Weights of a small image classifier.
Training: batches of 128, held-out accuracy 92%.
Rows from block 9, named by matrix and row number. Rows with one number belong to one channel. Each number is 128 + 32 x the weight over the matrix's rms, rounded and kept within 0 to 255. All counts start at 0.
# convs0: first 3x3 conv (model.blocks.9.convs.0.weight, 144x144x3x3), inputs 96-143, a 3x3 kernel for each
# convs1: second 3x3 conv (model.blocks.9.convs.1.weight, 144x144x3x3, transposed), outputs 96-143, a 3x3 kernel for each
convs0.9 [157 154 119 145 133  84 132 162 108 138  95 128 106 100 121 114 166 170 166 154  95 148 155 118 143 129 103  76 117 136  96 122 129 104 159 145  95 159 156 116 155 135 118 155 132  94 109 138  77  86  91   1  51  63 140 134 175  89 109 137  45 129 128  48 123 156  82 150 132  90 156 144 112 160 150 100 143 160  86 103  95 113 157 197 120 185 193 144 103 162 148 130 124 137 160 114 152 150 129 105 119 142 136 106 161 166 171 197 177 155  94 151 159 117 115 170 127 127 128 122 102  24 176  78 107 159 112 123 165 116 142 141  87  78 129  42  79 117  39  87 129 128 150 128 165 160 166 223 170 137 255 205 103  61 105 160  76 118 140 119 166 133 102 116 137 106 115 157  96 172 199  79 109  66 100  76  97 142 135 116 104 131 125  91 147 193 106 122 135  80  87 101  76  96 142  92 102 136 116 131 101  99 126 163  86  75 111 136 123 132 136 140 170 139 146 164 167 157 125 121 123  94 117 135 138 119 106  99 115 111 120 103 149 114 139 136 124 128  82  93 106 104  83 112 116 202 199 181 169 167 139 201 142 131 188 134 108 167 105  61 156 139 154 162 139 202 139 153 158 104 191 148 107 139 150 126  78  45 199 167 186 145 184 210 122 208 211 105 109 109  91 107 176 152 182  80 153  84 147 173  49 167 110  85 125  85 187 168 151 176 175 111 224 151 139 161 111 132 105 150 146  78 174 129  99 112 108 113 148 132  53 125 170 112 121 133 111 125 132 125 104 117  93 159 147 131 173 134  89 111 119 150 137  98 170 146 104 186 168  50 189 114 153 118  60 134 115 107 114 133 169 127 200 228 119 218 254 117 133 119 111 147 119 118 178 136 165 122  79  92  72 101 143 112 113 172 142 129 106  84 133  83 136 119  34  55 136 132  86 132 115 136 140 158 103 135 160 113 131 163 130  91 201  98 104 115  63 113 109 104 198 131]
convs1.9 [164 165 179 115 114 144  86 106 122 144 138 171 138 128 138 101 107 118 106  96  75 116  91 108 140 119 129 112  88  58  91  83 105  94  69 125 111 149 171  76 101 153  79  82 193 116  72  79  70 154 153  45  69 137 165 168 109 193 139  66 164  73   0 168 174 187 121 131 157  73  63 166 149 168 132 101 144  75 111  87  48 186 128 130 110  85 135 182 150 173 116 104 138 120 133 141 136 141 138  85 102  88  50 111  75  79  87  85 141 163 160 129 129 143  86 103 123 137 231 147 201 194 153 183 130  94  59  76  76  54  98  75 118  72 103 144 156 162 116 134 151 121 123 107 110 108  97 139 135 134 147 143 162 132 178  64 192 255 180 184 202 175  82  73  70 135 141 143 137 122 132 115  90  88 111 105 106 136 145 142 121 130 196  95  77 148 101  83 130 105 116  75 180 144 113 193 149 106 146 191 166 132 151 125 112 121 120 115 137 150 124 131 130 111 113 105 149 136 130 128  94  90  98 106  86 147 152  41 111  91  55  64  70 122 156  66 128 183  77 135 254 193 154 132 145 117 106  90 101  80  79  95 166  70  84  70  99  97  86 165 201  94 102  71 118 136 100 163 163 106  94  80  75  89  84 120 157 133 151 126  89  60 157  98 133 144 178 152  88 137 145 145 157 213 193 202 168  93  73 135 100 111 120  88  79  85  86 107 122 112 121 141 132 147 186  88  38 124  86  81  79 132  91  89 174 163  98 179 226  87 161 244  87  99 113 110 118 123 117 112 103 126 123 125  93 177 127  67 127 191 135 140 208 158  77 131 131  41  99 153 138 130 145 139  79 188  94 163 184 179 139 149 142 130 128 123 123  83 111 137 125 135 113 128 152 151 148 177 169 162 127 135 122 124  92  88 142 174 152 122 147 136 135 146 146 171 124 118 174 183 104 134 209 117 144 154 176 123 128 143 113 115 103 157 118 120  90  28  56  43  87 121]
convs0.10 [114 133 122 140 137 112 125 155 127 131 125 111 119 121 115 147 149 114 111 121 112 126 138 133 125 133 135 150 131 120 142 135 115 127 139 107 122 138 137 117 115  99 119 140 141 106 136 120 129 105  93 105 119 120 106  96 117 126 116  94 125 137 117 128 129 117 101 131 102 117  82 138 137 101 129 104 103 115 112 135 128 145 117 128 118 131  92 102 123 103 119 127 138 124 132 129 132 124 135 137 142 156 119 140 115 110 132 133 119 104  96 134 114 125 130 123 131 141 135 150 105 113 127 157 176  95 141 117 140  97 146 136 113 152 108 123 115 120 133 105 114 122 124 128 137 127 125 137 138 117 107 101 123 104  96 119 165 139 101 150 133 125 106 140 105 118 153  87 137 140 110 118 133 124 126 129 121 123 135 114 119 118 117 123 110 109 136 143  89 125 125 132 128 132 146 134 132 131 147 114 177 121 115 114 134 121 123 132 124 126 137 129 136 128 128 130 137 140 132 138 136 130 137 148 128 125 153 142 132 124 126 130 123 110 126 122 146 104 157 131 115 116 120 137 127 110 119 121 112 121  97  93 120 121 128 154 122 123 132 140 100 124 128 158  99 127 130  84 120 147 146 134 167 139 119 150  87 121 163 123 123 134 120 124 104 128 133 125 147 132 123 122 115 121 106 133 127 144 120 136 140 124 143 104 120 160 128 123 128  99 127 116 110  95 108 112  91  97 113 139 152 115 133 137 121 127 153 110 141 121  91 142 107 128 138 129 139 158 140 122 141 118 133 122 119 127  95 108 131 107 144 124 118 117 116 110 100 146 129 124 108 108 115 133 110 128 127 115 105 127 132 121 113 117 110 112 111 106 136 124 127 122 119 112 131 131 120 121 118 124 127 121 120 126 125 156 122 127 131 113 136 109 133 116 158 119 139 132 114 118 123 113 150 146 117 131 120 127 135 124 115 129 125 130 121 124 132 132 127 130 119 113]
convs1.10 [132 129 130 126 129 131 122 124 128 125 129 128 125 131 130 122 131 122 129 127 122 127 126 128 128 126 130 131 124 122 135 125 130 133 140 122 139 122 119 129 128 120 138 135 126 116 144 153 128 112 100  79  91  83 103 137 131 139 136 115 111 124 116 150 129 126 141 122 135 144 130 134 133 129 141 142 126 127 115 125 112 144 139 116 138 125 136 144 144 125 123 128 128 119 124 122 123 137 134 120 120 136 118 122 100 121 133 133 140 131 125 136 129 123 132 124 127 122 149 141 128 142 154 129 151 149 116 115 102 121 154 137 154 136 159 123 123 128 130 128 132 123 121 129 129 132 130 132 127 128 125 126 126 131 130 122 131 126 125 117 109 124 126 117 125 131 127 131 129 131 130 130 130 133 125 123 131 128 126 133 132 132 121 129 124 127 117 130 124 119 127 124 119 128 135 126 128 132 128 133 132 126 129 131 133 135 133 127 128 128 130 131 129 127 127 127 130 134 127 131 128 130 127 128 132 126 121 127 115 106 116 121 117 122 130 137 123 132 105 108 112 142  90 137 127 131 134 128 128 132 128 129 188 145 127 229 122 138 157 121 191 122 130 128 128 128 130 126 129 126 125 119 119 130 133 135 123 129 136 117 127 133 127 123 115 135 133 129 159 125 131 140 125 127 126 137 150 112 117 136 109 126 126 114 133 122 126 124 126 125 129 128 126 129 126 134 117 115 157 123 125 136 124 125 119 109 160  91 137 115 104 135 135 126 124 124 126 123 123 128 119 121 102 160 187 119 110 100 111 117 133 147 139 129 125 117 129 136 129 142 154 149 115 112  96 136 120 133 116 129 129 130 127 128 127 130 132 134 125 122 123 126 124 124 129 125 124 165 130 134 146 139 124 143 124 133 130 126 124 124 122 124 128 136 126 137 129  79 129 132 109 121 110 106 128 124 129 127 126 127 127 126 128 167 144 138 121 107 119 128 126 117]
convs0.11 [120 130 122 130 111 102 138 152 144 100 121 105 123 119 143 147 111 132 125 129 133 138 126 130 129 130 130 134 117 122  94 103 107 133 130 147 119 119 118 123 129  87 115 136 104 136 119 104 145 133 140 128 127 162 119 116 130 106 123 114 151 158 157 121 123 114 137 123 123 131  95 140 149 132 143 110 121  94 108 117 116 110 158 154 117 131 161 144 109 113 124 134 125 124 130 122 127 118 120 137 145 124 139 115 147 126 117 133 101  97 117 127 143 139 116 131 129 141 113 142  99 133 121 174 149 127 133 124 113 144 122 141 147 129 114 118  99 100 119  95 156 124 101 143 116 109 110 134 126 102 112 120 112 134 103 114 157 100 108 142 149 144 133 106 109 109  93 102 123 125 133 141 137 118 129 122 126 109 127 129 122 121 129 102 106 132 117 125 138 124 129  99 126 129 124 120 114 134 112 137 142 141  91  77 130 112 124 127 129 126 128 131 127 125 126 130 129 143 131 128 143 130 144 119 126 123 140 135 140 120 118 131 123 132 136 105 122 131 154 133  93 136 109 135 127 104 107 117 141 128  86 144 139 117 109  92 112  93 114  98 143 161 146 140 126 141 143 112 109 114 128 153 141 134 133 135 149 115 114 127 126 120 131 129 109 107 131 105 146 138 117 110  97 151  89 107 123 128 125  93  90 111 127  93 114 127 136 147 135 117 129  94 111 106  94 109 107 107 167 153 154 146 116 141 107 144 118  98 135 111 157 143 153 137 130 132 124 141 160 133 127 140 106 108 122 107  98 158 120 124 198 133 115 134 100 104 124  96 146 117 131 115 114 116 108 132 131 131 175 126 148 123 129 136 126  92 140 105 124 128 128 123 120 122 120 107 126 118 121 141 126 143 145 141 137 138 145 154 154 117 114 104 150 111 149 111 128 106 143  97 123 129 133 121 128 126 115 133 113 133 119 136 117 144 126 120 108 153 149 126 126 133]
convs1.11 [128 128 126 126 123 121 128 128 125 124 128 127 132 132 128 127 126 127 126 131 125 127 131 126 125 131 129 131 125 139 129 129 136 127 131 122 126 123 109 132 114 117 146 140 138  87  78 129  73  63  98  68  69  54 142 114 144 113 121 143 116 118 131 112 130 119 132 131 123 134 120 126 122  90  91 136 121 127 127 122 143 133 151 138 146 127 135 124 118 138 116 127 118 120 122 110 135 127 123 120 120 123 116 114 115 133 146 148 136 121 123 134 132 132 135 130 130 157 134 150 138 136 139 114 121 133 150  96 155 116 130 125 180 151 175 134 127 127 124 127 128 121 123 123 131 130 126 131 130 127 123 122 125 140 115 134 120 110 115 127 111 101 125 121 132 130 123 128 130 126 127 124 125 136 128 127 132 131 129 136 119 132 123 125 135 128 129 133 133 132 129 130 129 130 133 118 123 127 129 122 133 130 129 129 135 132 129 129 128 127 131 130 128 128 129 127 131 130 125 127 147 130 131 133 130 116 109 112 105 101 106 127 104 114 154 139 173  95 128 129 150 148 100 127 125 129 134 131 130 132 135 132 141 147  97 155 121 117 153 110  99 128 128 123 121 123 117 127 125 126 132 111 126 137 133 134 135 120 127 121 142 133 122 126 125 134 123 125 145 114 139 112 132 136 113 125 127 131 127 127 144 127 141 119 128 126 125 124 123 123 119 119 127 127 122 128 119 112 128 129 142 137 134 128 153 161 133 101 127 123 114 160 123 126 131 129 132 137 136 123 126 133 120 101 150  72  90 127 113  87  95 136 138 131 128 118 120 133 141 141  84 148 102 107 128 102 126 141 131 131 132 131 135 133 133 137 130 132 123 124 121 127 126 128 120 122 122 143 120 130 132 126 132 129 125 135 132 126 130 121 123 122 125 128 131 129 137  97 140 144  97 127 104  89 127 128 130 123 124 129 129 127 131 144 143 125 141 107 121 133 130 141]
convs0.12 [102 117 136  97  99  94 125 120 137  53 102  56 109 132 118 105 124 145  97 148 133  92 125 110 109 100 156 127 161 168  89 111 130 117  98 145 108  93  89 108 130  82 109 151  84 187 140 144 172 127 147 156 111 152 114  94 149 106 116  58 192 131  80 127  79 104 111 134 115 145 117 159  79  89 150 116 105 150  98  98 125 129 114 108 199 103 141 233 102 145 138 122 112  98 124 115 107 106  89 156 105 119 215 128 171 176 146 165  61  97 134 108 149 137 128 115 133 145 134 124 107  79  95 122 127  92 122 131 100 146 117 108 166  87 105  64  95  69 106 100 112 142  90 157 106 116 145 117  86 124  79 122  83 169  90  78 137 105  75  98 134  94  88  59  73 108  70  82 103  86 137 163 116 148 188 129 154 129 130 164 105 105 170 112 128 127  76 100 122 107 114 135 126 130 134 138 113  95 110 129 101 136 103  96  94 109  79 127 130 122 122 126 120 116 120 122 145 128 144 122 129 126 126 107 123 154 152 108 107  82  94 115  97 125 162 114 129 154 145 122 116 102 103 117 104 111 144  96 142  87  46 133 137 144 127 127 112  73 175 102 123 214 162 130 180 145 171  74  81  95 132 135 160  98 130 147 114 145 126 105 110 142 126 130 112 102 143  96 125  95 106 100 101 171  53  84 144 125 125 122 143 143 153 155 153 170 189 155 186 126 104 119 107  92  86 141 101 156 193 113 159 189 123 115 137 124 114 167 113  77 210 169 163 168 176 150 160 168 141 123 118 120  93  64 134 112  57 117 100 132 204 113 107 123  90 116 108  44 131  99 143 114 136  97 121  84  81  96 131 108 157 168 106 136 150  56 140  88 108 126 144  90 114 110 131 111 118 147 164 120 144 160 140 160 147 147 109 149 161 109 132 141 110  86 135 117  99 120 172 101 114 209 112  69 111 147 162 114 100 105 121 102  74 138 179 147 112 140 138  74 101 121]
convs1.12 [112 126 108 137 120 116 132 126 121 128 135 127 140 119 125 132 112 123 130 141 129 126 145 136 119 112 123 109  84 131 126 150 135 140 183 141 113  99  95 116 118 108 151 133 134 135 119 114  81  80 102  54  72 119 165 125 146 138 106 154  87  80 126  84 132  79 110 124 147 125 109 122 107  74  67  91  77 109 151 111 113 145 159 104 139 108 120 111 117  83 101 105 101 115  99  98 132  94 112 131 119 140 116  90 120 147 174 190 114 109 104 139 136 133 154 141 154 163 134 200 153 137 135 142 144  79 156  92 177 135 119  89 190 199 171 129 125 129 122 118 128 119 116 121 129 131 114 119 132 124 117 128 141 115  99 141 140 128 144 113 109 114 114 134 121 139 119 115 141 130 127 127 106 118 127 144 135 135 129 132 136 120 119 122 112 134 133  89 126 119 134 129 127 123 128 112 113 119 137 103 130 140 123 124 132 127 119 131 129 129 130 125 124 122 129 127 130 127 112 129 132 126 120 144 146 121 128  98 108  97 132 138 127 146 124 129 199 118 183 185 142 215 113 122 120 140 151 128 146 133 126 129  35 124  53  74 129 103 143 118 191 139 134 117 133 124 120 117 141 136 117 132 126 148 145 115 145 135 135 147 138 132 128 129  73 119 122 114 139 132 145 114 147 169 107  47  51 170  94 124 164 127 121 132 184 146 131 113 117 128 105 102 122 119 123 154 121  97 102 159 123  95 140 137 128 129 146 105 138 116 180 202 166 104 150 130 132 143 128 126 117 135 162  67   1 163  81  18 118 102  25  94 109  84 124 154 112 155 161 134 167 112  95  91 134 116 158 184 186 143 136 128 144 144 138 154 146 143 129 131 116 126 121 117 116 106 104 124 130 109  95 116 152 111  89  99 127 153 125 128 133 106 127 138 116 146 129  82 121 135 138  89 109  75 119 144 131 116 119 114 124 129 123 157 161 111 131  94 120 186 253 205]