Rows from block 4, named by matrix and row number. Rows with one number belong to one channel. Each number is 128 + 24 x the weight over its row's rms, rounded and kept within 0 to 255. All counts start at 0. Numbers have three digits each. After the name is the row's rms in percent of the matrix's.
# convs0: first 3x3 conv, stride 2 (model.blocks.4.convs.0.weight, 144x96x3x3), inputs 33-43, a 3x3 kernel for each
# convs1: second 3x3 conv (model.blocks.4.convs.1.weight, 144x144x3x3, transposed), outputs 36-47, a 3x3 kernel for each
convs0.63 100:112153124132088142127164146138154147124116117143115139155109139114096122120122128159136098126098103145127094134096112134091102152130111125157143132077151126129111151142113096119143107127105114129114111134118159162097105148155115128140105102109142117124113145113136120139121110143118113145121162133
convs1.63 103:114151134146075138124104150150142135148134158137130131177142178123138141124138150113134139111143127142118145140113158132113147085137118123119121114104076108103139107162115098129125108104140129094144172061121202085067145135152127142148127151141175160134138157144113092128122127093146113148110131115138132139083143104152162123
convs0.64 100:132113097147174140145142123155114126118114108128142128120070121110092144129067172157122070110128111115156086144099117094131131129133114094116122114121143104130168087134091096101108165135146121130149097154121121123107153135128126111148121114120120128190136122123147112173165132114115162105169136138
convs1.64 098:156150129114142115160146117106131091134076089161110114169105137145158105104151155133166151141198096133117154104146106113104093087138124074107144099098088131156144168141096118142097135102124148132097122095146131153169149132127134171097157127138137128124148134126146148137141161123107151104106120096117103125080143109126134109
convs0.65 100:147118120159103110141127114111104134097151113127115109131144084081141108076114124117118080127165117141112095129072091111128118158089116091118085108109089106105131085112115083119124098147111156146104142133115091107111150140063125079105093150125134133115104139100128112083118097093116171140155118134
convs1.65 097:096133178110111176087116093159098132186111136094076142110132127092119121085144109107086067116127121109144123169144137128095103116171171152155120152120146116103163096154107089128096125111156119132122104132140138143135111157156146192138122133146169135124117144155124138131134098139132091137115150128146124159131069117074114149
convs0.66 097:139097115110172129138125124155135141111119095124155166135067105155146121130116122135142128114098127153110144108138131154187096153132119161095110133131082148169144132121107133134139143126165118111108099106118138107098168111080160183158129128147152102161144117118138094091106082109150124148146147154
convs1.66 098:089106121167138139172113084153135154202108134157145184133097085113085123075104121144113145122113153155113155118149122117083148113117084127138143119098107154162106150140094106166094092082075133105092116123101089158172116103113153115119109110110098083145134134126102118124139092157156125120148129151105162184167118157117108120
convs0.67 100:129122111115072133089123147156111157177070115143085079166119126149145144155115111173130109111126140117112115110114102131160081094176104134097139134142117128142114143111159156122108127116135135138096154124137085103159122169135117165125118114129112159158139118146183086083100138130133131084087104130
convs1.67 103:149138141094154145147115159142121151139131104114117122155154140128136148132141106146107147105109114118145119145130162122102126107112121087114122139126111139158095146139143098155092147140168113073110152084148126120166132175136127096112149134142142145155135158128111097093145121076173135094101128154176085150121114103103121140
convs0.68 100:136105113079126142081133160124133103147123094130115110079129143073143123068165128107122131129133142133096171119097146076104182111139144094093112126081133087132096092138140070084113122125090101121168129139145106125105134129120115106102109123114137139183130102118153090097140100057105118077137147119
convs1.68 097:177113151122129148111152075064166114136160152100144093094151136107145131102151166157164104142142137142152142120080143125096117130120117120112130104122149115080144179151157116141127138150137125159150110131129110133121141138136085094129153097119131132120151144101115162114114179138104122133081089118093153138114108132125119139
convs0.69 099:160128097104158105098145095139136118130102068118127108142079130124107125156117108151139105161099120171097146121114098123134114089154085134089143103111155082103135110158099137124085147136117128152154112131092113134118135113123140135080099100123130128172125124111135095150090116107115123125147114133
convs1.69 096:146111137114153136115130080159142132140114156086151079150139109138152109116150118111115125161131160086134091132105135111114140107129121113113096144082121134138124127171135110139171179127129144164162107115139108093164180163118132139135126163132136114095130159122146135148111195104161163151073128095124096151111115119114109101
convs0.70 101:108098125160107137092124158067124164147107184081099118109129145118116117106110106082104093113099142096114138101099092160106129146113168180122097072097116090087115130114140102110101139119105114155136149138132148126120113123125110136142113149137066094154131111155126147154100128109092107125160113141
convs1.70 106:165131132141131089128110131124119086155139165142118115146135154072150151107106183159104120125132154140130120144139089171089098123119113123107114122081141123089117087138151128159114120110159103104131113111160115102180167135176162136117139113120120140118100135128119130112154122155166139111109100113133103104143118122167120138
convs0.71 099:071159135123166129141123173166118136134140134148099130141151151103096132117110129107111082125142141114100161120100126165142104104140097154102149068111129158103165143116145129122140136085117077128140121138123088075087109105130136116106156076127125116141098130128118085145081138132145092121140115105
convs1.71 100:160155135112176120170131089141154104065079114134079059105144138140154126079143137098111069121131132131167083108139179118150096104137129132162144105097092123122145138154135155132166170135156103115115064126135120134102111092113107130142153147155097124088132124151127157123120182097129138132081132098142093120099127084106147123
convs0.72 101:143120145128137093119139111127100156138152140114067161134143123137121104163115135124095138125153072132090077143119135157161150145113104132173084165140136149143152087101118135122140141106109126112106108082127091079111055137128134137160109133131115136093100108114105134167125145114110138120120125110
convs1.72 102:103111147164126114197179161143156167109138145109115095137171140130127117112141134152113114132151168129135131156101100126130109107103159103119153122111149172121135115145149162136155156149149145154151108131102163096155131137129120107132120149147138127129101118145122122180138140108104129140086131112128082145127140123135134123
convs0.73 101:139088156106125124123120152099121141161071145119181155122131095134138092146132127128117165170119135115177122093084160160132120154126106141109098148116112158105131122104132121119121138118127127124165104094113129088133107071102152198135099124147150122126137188163112116153120114092122123124115132188
convs1.73 096:156145142134172104135118125120133080123131094143135178154133130099144105109113149119149134079124162136130155109164105149108111142117115113134135133117097173145134104119125139070112113083154121106113144123133119155157116133111124103129135100114157098092104163169090152084063123120089135112108150122111137138162134143134120150
convs0.74 101:173134100104103129136109146130108113180087171105098152111115092075114107107098078123132101103116123099153158109058132108102138127092136126121085130135149087120125081141104112131121072145127117117128120150133142113119111127080103137123124160135118130149128138157117074099113119095147155146167149072
convs1.74 099:105133111146144096077125103097076102123129091146170106113141099091145143111158152110123106133161102072134127081107095136113166087160169132149112103123146087138155104132131134133151140101105119125136091112127118172142127126161165103130080145078125114160115178138141138116092075115097119129116102119123106151117150164151157157
convs0.75 101:144087094160152147170144103167106201135078130127113136132113098124117121126126129087148165115114133098097158143120109152145112089147129126133130109155151125141155142124167121127139112158152140120106101156103128139116144125116106127142099121134155124142098086113114123093120100127125108119129078132
convs1.75 101:102114183104154143130135165105085084108123148185163143097083123111122069135083127174123156101098110128097133136168162149130147107117101194158142109120125106107146118135117121137124122119123157188158116160089089086103121104070148170086094160091104117147164107121131122121107112086144141131093156124118152160099093130105108111
convs0.76 098:132118138142137115149099140148122138138101118106104090107144079151130120095124128166141118124101163114185140123184144091148118107144132129124115104126130129119131135150125112083094104144117132115118111103118136134092139101111133149157093124107145132129144141137109105127107150121092107099108118112
convs1.76 093:120076148154115146178088179095130147117136132157162147162135151119088136134109120124102094098086146120143130142147137134143129138096109158151200168090118134113109144134122158146141116164094145091114099118125116073129131171109150140149119127109115124128111135082154127136124131087157137117181120120125124129151126159162107102
convs0.77 099:177071150170136166100143130122095180170120116156129156126126140117157128130163154125118116119112115107155088135145108138123159108178132130100131109154140102147103088108120120136132128105092097106157105120169119145151153108145099107106119136112177140162133135110088121117134106110108139089135118138
convs1.77 103:142066173124196135151153178105100098122153150089122124134140096107124101114158164151120144137122094109135092185127114141119140119141107175109108179143105148154088112140151110145143079127159054110133137147146094097103134140129125129095103149082170126128123128120101101110122127155140137125130155154155151101115145122157155093
convs0.78 102:167134119113147128110125103147120134176163128123159175131118137127121099120088107111160096146153163140152132160119158106150128135117095110152085098147131103146154108090115101139166117146180114121092152163108130125134158174147137132145118121142135133099116143166127142140126118102140140162120096138
convs1.78 105:124144132111147131140149121116086134108088098159108138170129094106135137109132109091125152134165136126116173137149152101097147102138129134107177143143152112112122078116097180121070095086094141089129100132100123148141103097088104168161108142155163125132133117161146121133094133109094133135094136160118155136123121130116131147
convs0.79 100:116112145141149132108157143112109091126098101118109147119129134117117153115178119110110127124092130117110175121095144146152147106140136170109122140130134158136097127122131062059117106109148103128152073087103123116110102108093139139146089120172133100126115137120083109150101150137142126160102160155
convs1.79 100:162137109156082120102106094102157143165153128138136103120112152109095148077112188103117090123125133145122119145183164148083091151129097112118124127117121098117166104111151157112140114150130130107110109119124155141141188156121131075116116111141127085129112118134133145139149122096142129113147130130127115125161120097159108094
convs0.80 098:135109120098163115110129108132122144101144141110100102093154092104122145109102165178126092069133154088087138088134174091119118108156139053117109108126129121102147101155104113102068107090135123100134126163092087134100121133139134097143107115125153150131139075145138081115101125146135174086135149126
convs1.80 100:166087146119152170129142112129163130128112122118113103108143119111137137142134182161137106149120152130137155169120174113099157127132140105131146093118142162114157125122110120124111175104108131141114137098109146092150107141115154128110135149127187136094123134101194135155129145119145122172093098128127107147084116142158155131
convs0.81 102:103151108140131133094123124090077105079124132123148147103083137080098107100114127133119143123129138149155107138136093102084064133129118097073132131095102123117113129083096159113131148156115149119128153124129128137099119129146125132118140176150141156112145120134120177111134098119155122099113109116
convs1.81 099:141158086159128132126117117150148124141132137162129148101135125115159134135115128085105125119153166108120134113169128119112178135104113079124160132103140129133153139109156192166103105101075108089086084128111167147136151119099163133137136143149127123108146154130134125176128160170113130133120169200135120136159117147157153129
convs0.82 099:142138144155110137122105101130074190115140110122142128114149118141144125137157138120118105157092176129148131112137159098153111156170170089148104137132109149137142138174131117124110129119093169140155160073122086076139160127135109116138116154144111152133115143110134147077165155122114144146115154101
convs1.82 097:078120126158123156092123131128138130129132138146140138146173119136124149183148077109146131154150119099167139123116110118141127154165149179132147116105130138106140153097131120135113118057102133119140078106124132143102159128147120094182094101152091097109119146141101132116149152119137135110115156109139129152130119106170121147
convs0.83 098:136104155139110121106118118172090137127152075123111127116123135099163110096163091127122086126103134104141127128125130085117137179112149077134122103103127098134176155146157135125109114126121158117075105120097123107113132147121128073113163132166117110127126178070147110105106138147150139103121092123
convs1.83 100:139141144130139118166169142118138164128185109141140102170143122139102080185152162165116110124115118154141122109118152094147112106142125158173103121127144126127170099124110141117103121138133169138122171118145084133161184149166100126199126113180128116136110170156147152150102148093119138123140147101160129128132183159111129125
convs0.84 100:144126157163149137116112063167141121175117138124134122148087110129097119111117075109130125153121138160160179114155086145126132118131109143110156167085145134116107125116122144121110123120104088082102130155092098117134142089134139133117113096125139141140147111145148114130121092106127146134137149106
convs1.84 099:143085145160115119109117110110138122108144158161157092152125127133162171118125113142183139141155114165141172129156108125142131105085117108177160111115136139095134123084114146110117129112140142163102085132094084088130176137174132128114114113105110115134130140108100097101135134112137135115120130079151104107125139132098097128
convs0.85 098:078099110118082170105106101146138174124084138125133131147101155153117097141111107115100128156128113102110141105119116104131101125126129120109167093099092131127141115139145152138108116094120146171098114129106057105087104118140128127127147117137155178113160137106109149116171112144120136108183160130
convs1.85 100:115146121170108161124137138144091135107133126140128151145147123126142159106088145142165206144151111123173135094137095123161134105151156119123183146107128146137124071083103138138148152141071128156176102135126084107179113131155118175134110205131083102142187141145113155125127121138150174117134173122104130105132158114098117134
convs0.86 101:129116122142125145109105089092120061111138126163137119081067142082133133110118163147124109117124115118146157146111099132128113177108076053135146101092160097121137110144112143137134084111103122127107121116148134157156113105159076122128117107140108131136158133123131138082082085150078126130105112133
convs1.86 103:157113079165158168154132086151136149155125139111144149153163178136139128116078175121094102116137094146125102151136091086135119103161143152084097082132104145167139119110138123141150109112115136127124133109125161123148121155170139138162091115131151161158144135100119129092135153145108160129164129161132136112127098110156142133
convs0.87 099:130106096115138159087081151084105092120110140154134144156145160148100131109162133157108126143106124157082117142130093112126150089062136125109102122135127129133108085118112127153141152180129122132106116121136125132106169143124150132115094143139160096143130085110187149125122140166142109087110123144
convs1.87 098:098061148147156069065139133127136145121118098123146143136158147130155169137150172157113154141112125103103127139115103116108136185096134120101096093111106097114125146114122163124107173121160124115173119115136123126122108109141167128129153133149081136133110107116131134119157105100135119124151099144126112102158145152158095143
convs0.88 098:116156101096108176167093132129158132144121131107084098141118133140145153088143115087132165163116100131079148108139145114149123158090105103156114110150114105149093086132130088134131126169132146100118090116119159087140097120155112091103153167122147091116124161167151102145136096107097151153149139089
convs1.88 101:137077112089131133088110135147120142122121093146079140113120141138144077134132126133194155106155131087074123164086124117116122108089090125152136138111145130123091130139087107136144104152136146157192160174109161098126128117141116121114157110085140109122112109110140107126152108132139115128149096142115089115121127160132157125
convs0.89 101:108132086127179151121128138134169127160160130123092121125122105121116138104123140141150138169086132116138159097128122093139124139095152120088171094122136090102151135147110110121100141145160165124086123146089113136128122106116123149166072135136162148159144108147154110120135081121125118106125119075
convs1.89 101:136104125086137133119125132136146109147132131145118177146112131138108111115136133120086073147136163102146136144143094136129120120098129145123142118105106078130072155146090144074122114154133134113104118121132108141112118123124126127136111117116097126149115122144084094118155140159130120136143162136118102113103102117114098148
convs0.90 101:121092153122071139124132100108176135103159132098118102192122147142131140171141105136123138134138124110108104104125137121150122107145151124114108149141105132167152056090121138107085136134116144116088144073104118112088108126115093070113123120126107130156110165125101069089103136115095119111101106128
convs1.90 099:115198081159133124111127129098116119108122147133115101118089171135117119127117125154128133145144137152168090078152118125160141107137122156127126136156088144127104083102121118116115119094120133133139134103126120159118130094083119105145139140165095075134089109124179151130116109075132140090098160076173108155134164141117130145
convs0.91 099:098108103151147115075128126160114130138106143167142105133088111114111120180122146111145167119126129098124135162136124117141149127106109141119097143160117181114099122092094113123106091143099108124144088107066087123166126148144199160142175121158166156115135149141111115067107116118116126114140145128
convs1.91 101:108124129093182101155145141127127119142098155155140173162130133172111138179108109157200145106110136106134146091144152092115102129135102137145106106110128097154113105117140160094153098100127139142127167115081101096161097127126168144155124149111168159130133157122116152160096130123080099113093092097109164170112111122137156154
convs0.92 103:095116121116117156130092147129080125143116157140118106135092172135095123120153127131101117127121144109068125108107034118134115131126098137133136134144117159138151096140136092112127161085122120101126111113168143134120123117099127187123108120150115146161139149108128101132081096090127154140135141121
convs1.92 104:164154161131141141118082130139132154178128106121127131170095122177134148128161105113124135150128117124153123137121109113115109121145154120108131152097100153108142191151140137126127167131084110103129127112105173103149156151135145083072133131103117130130144113102124118081109137127106156153108106090119126112143095117141135113
convs0.93 102:132145126132138075087118103112103168146127153094130132086131114133150151176128154119122132098168122126097098157123141133104092125152099100106089099118136116132143122118124093093121136085139158159147118093106114112124125131123177138127126093177138121166133144148148103113102124102112130075166112114
convs1.93 102:078120144148144160122165102130114133142124134088095155147141106122124136139164118147148127124107106186131085187122135166116091101127088115119095161105065107144136108145143156133123157098140111156151137132076133114144123129112122125117156138115142145127102125096141174152125132104108128113103139122129119117147131084117104127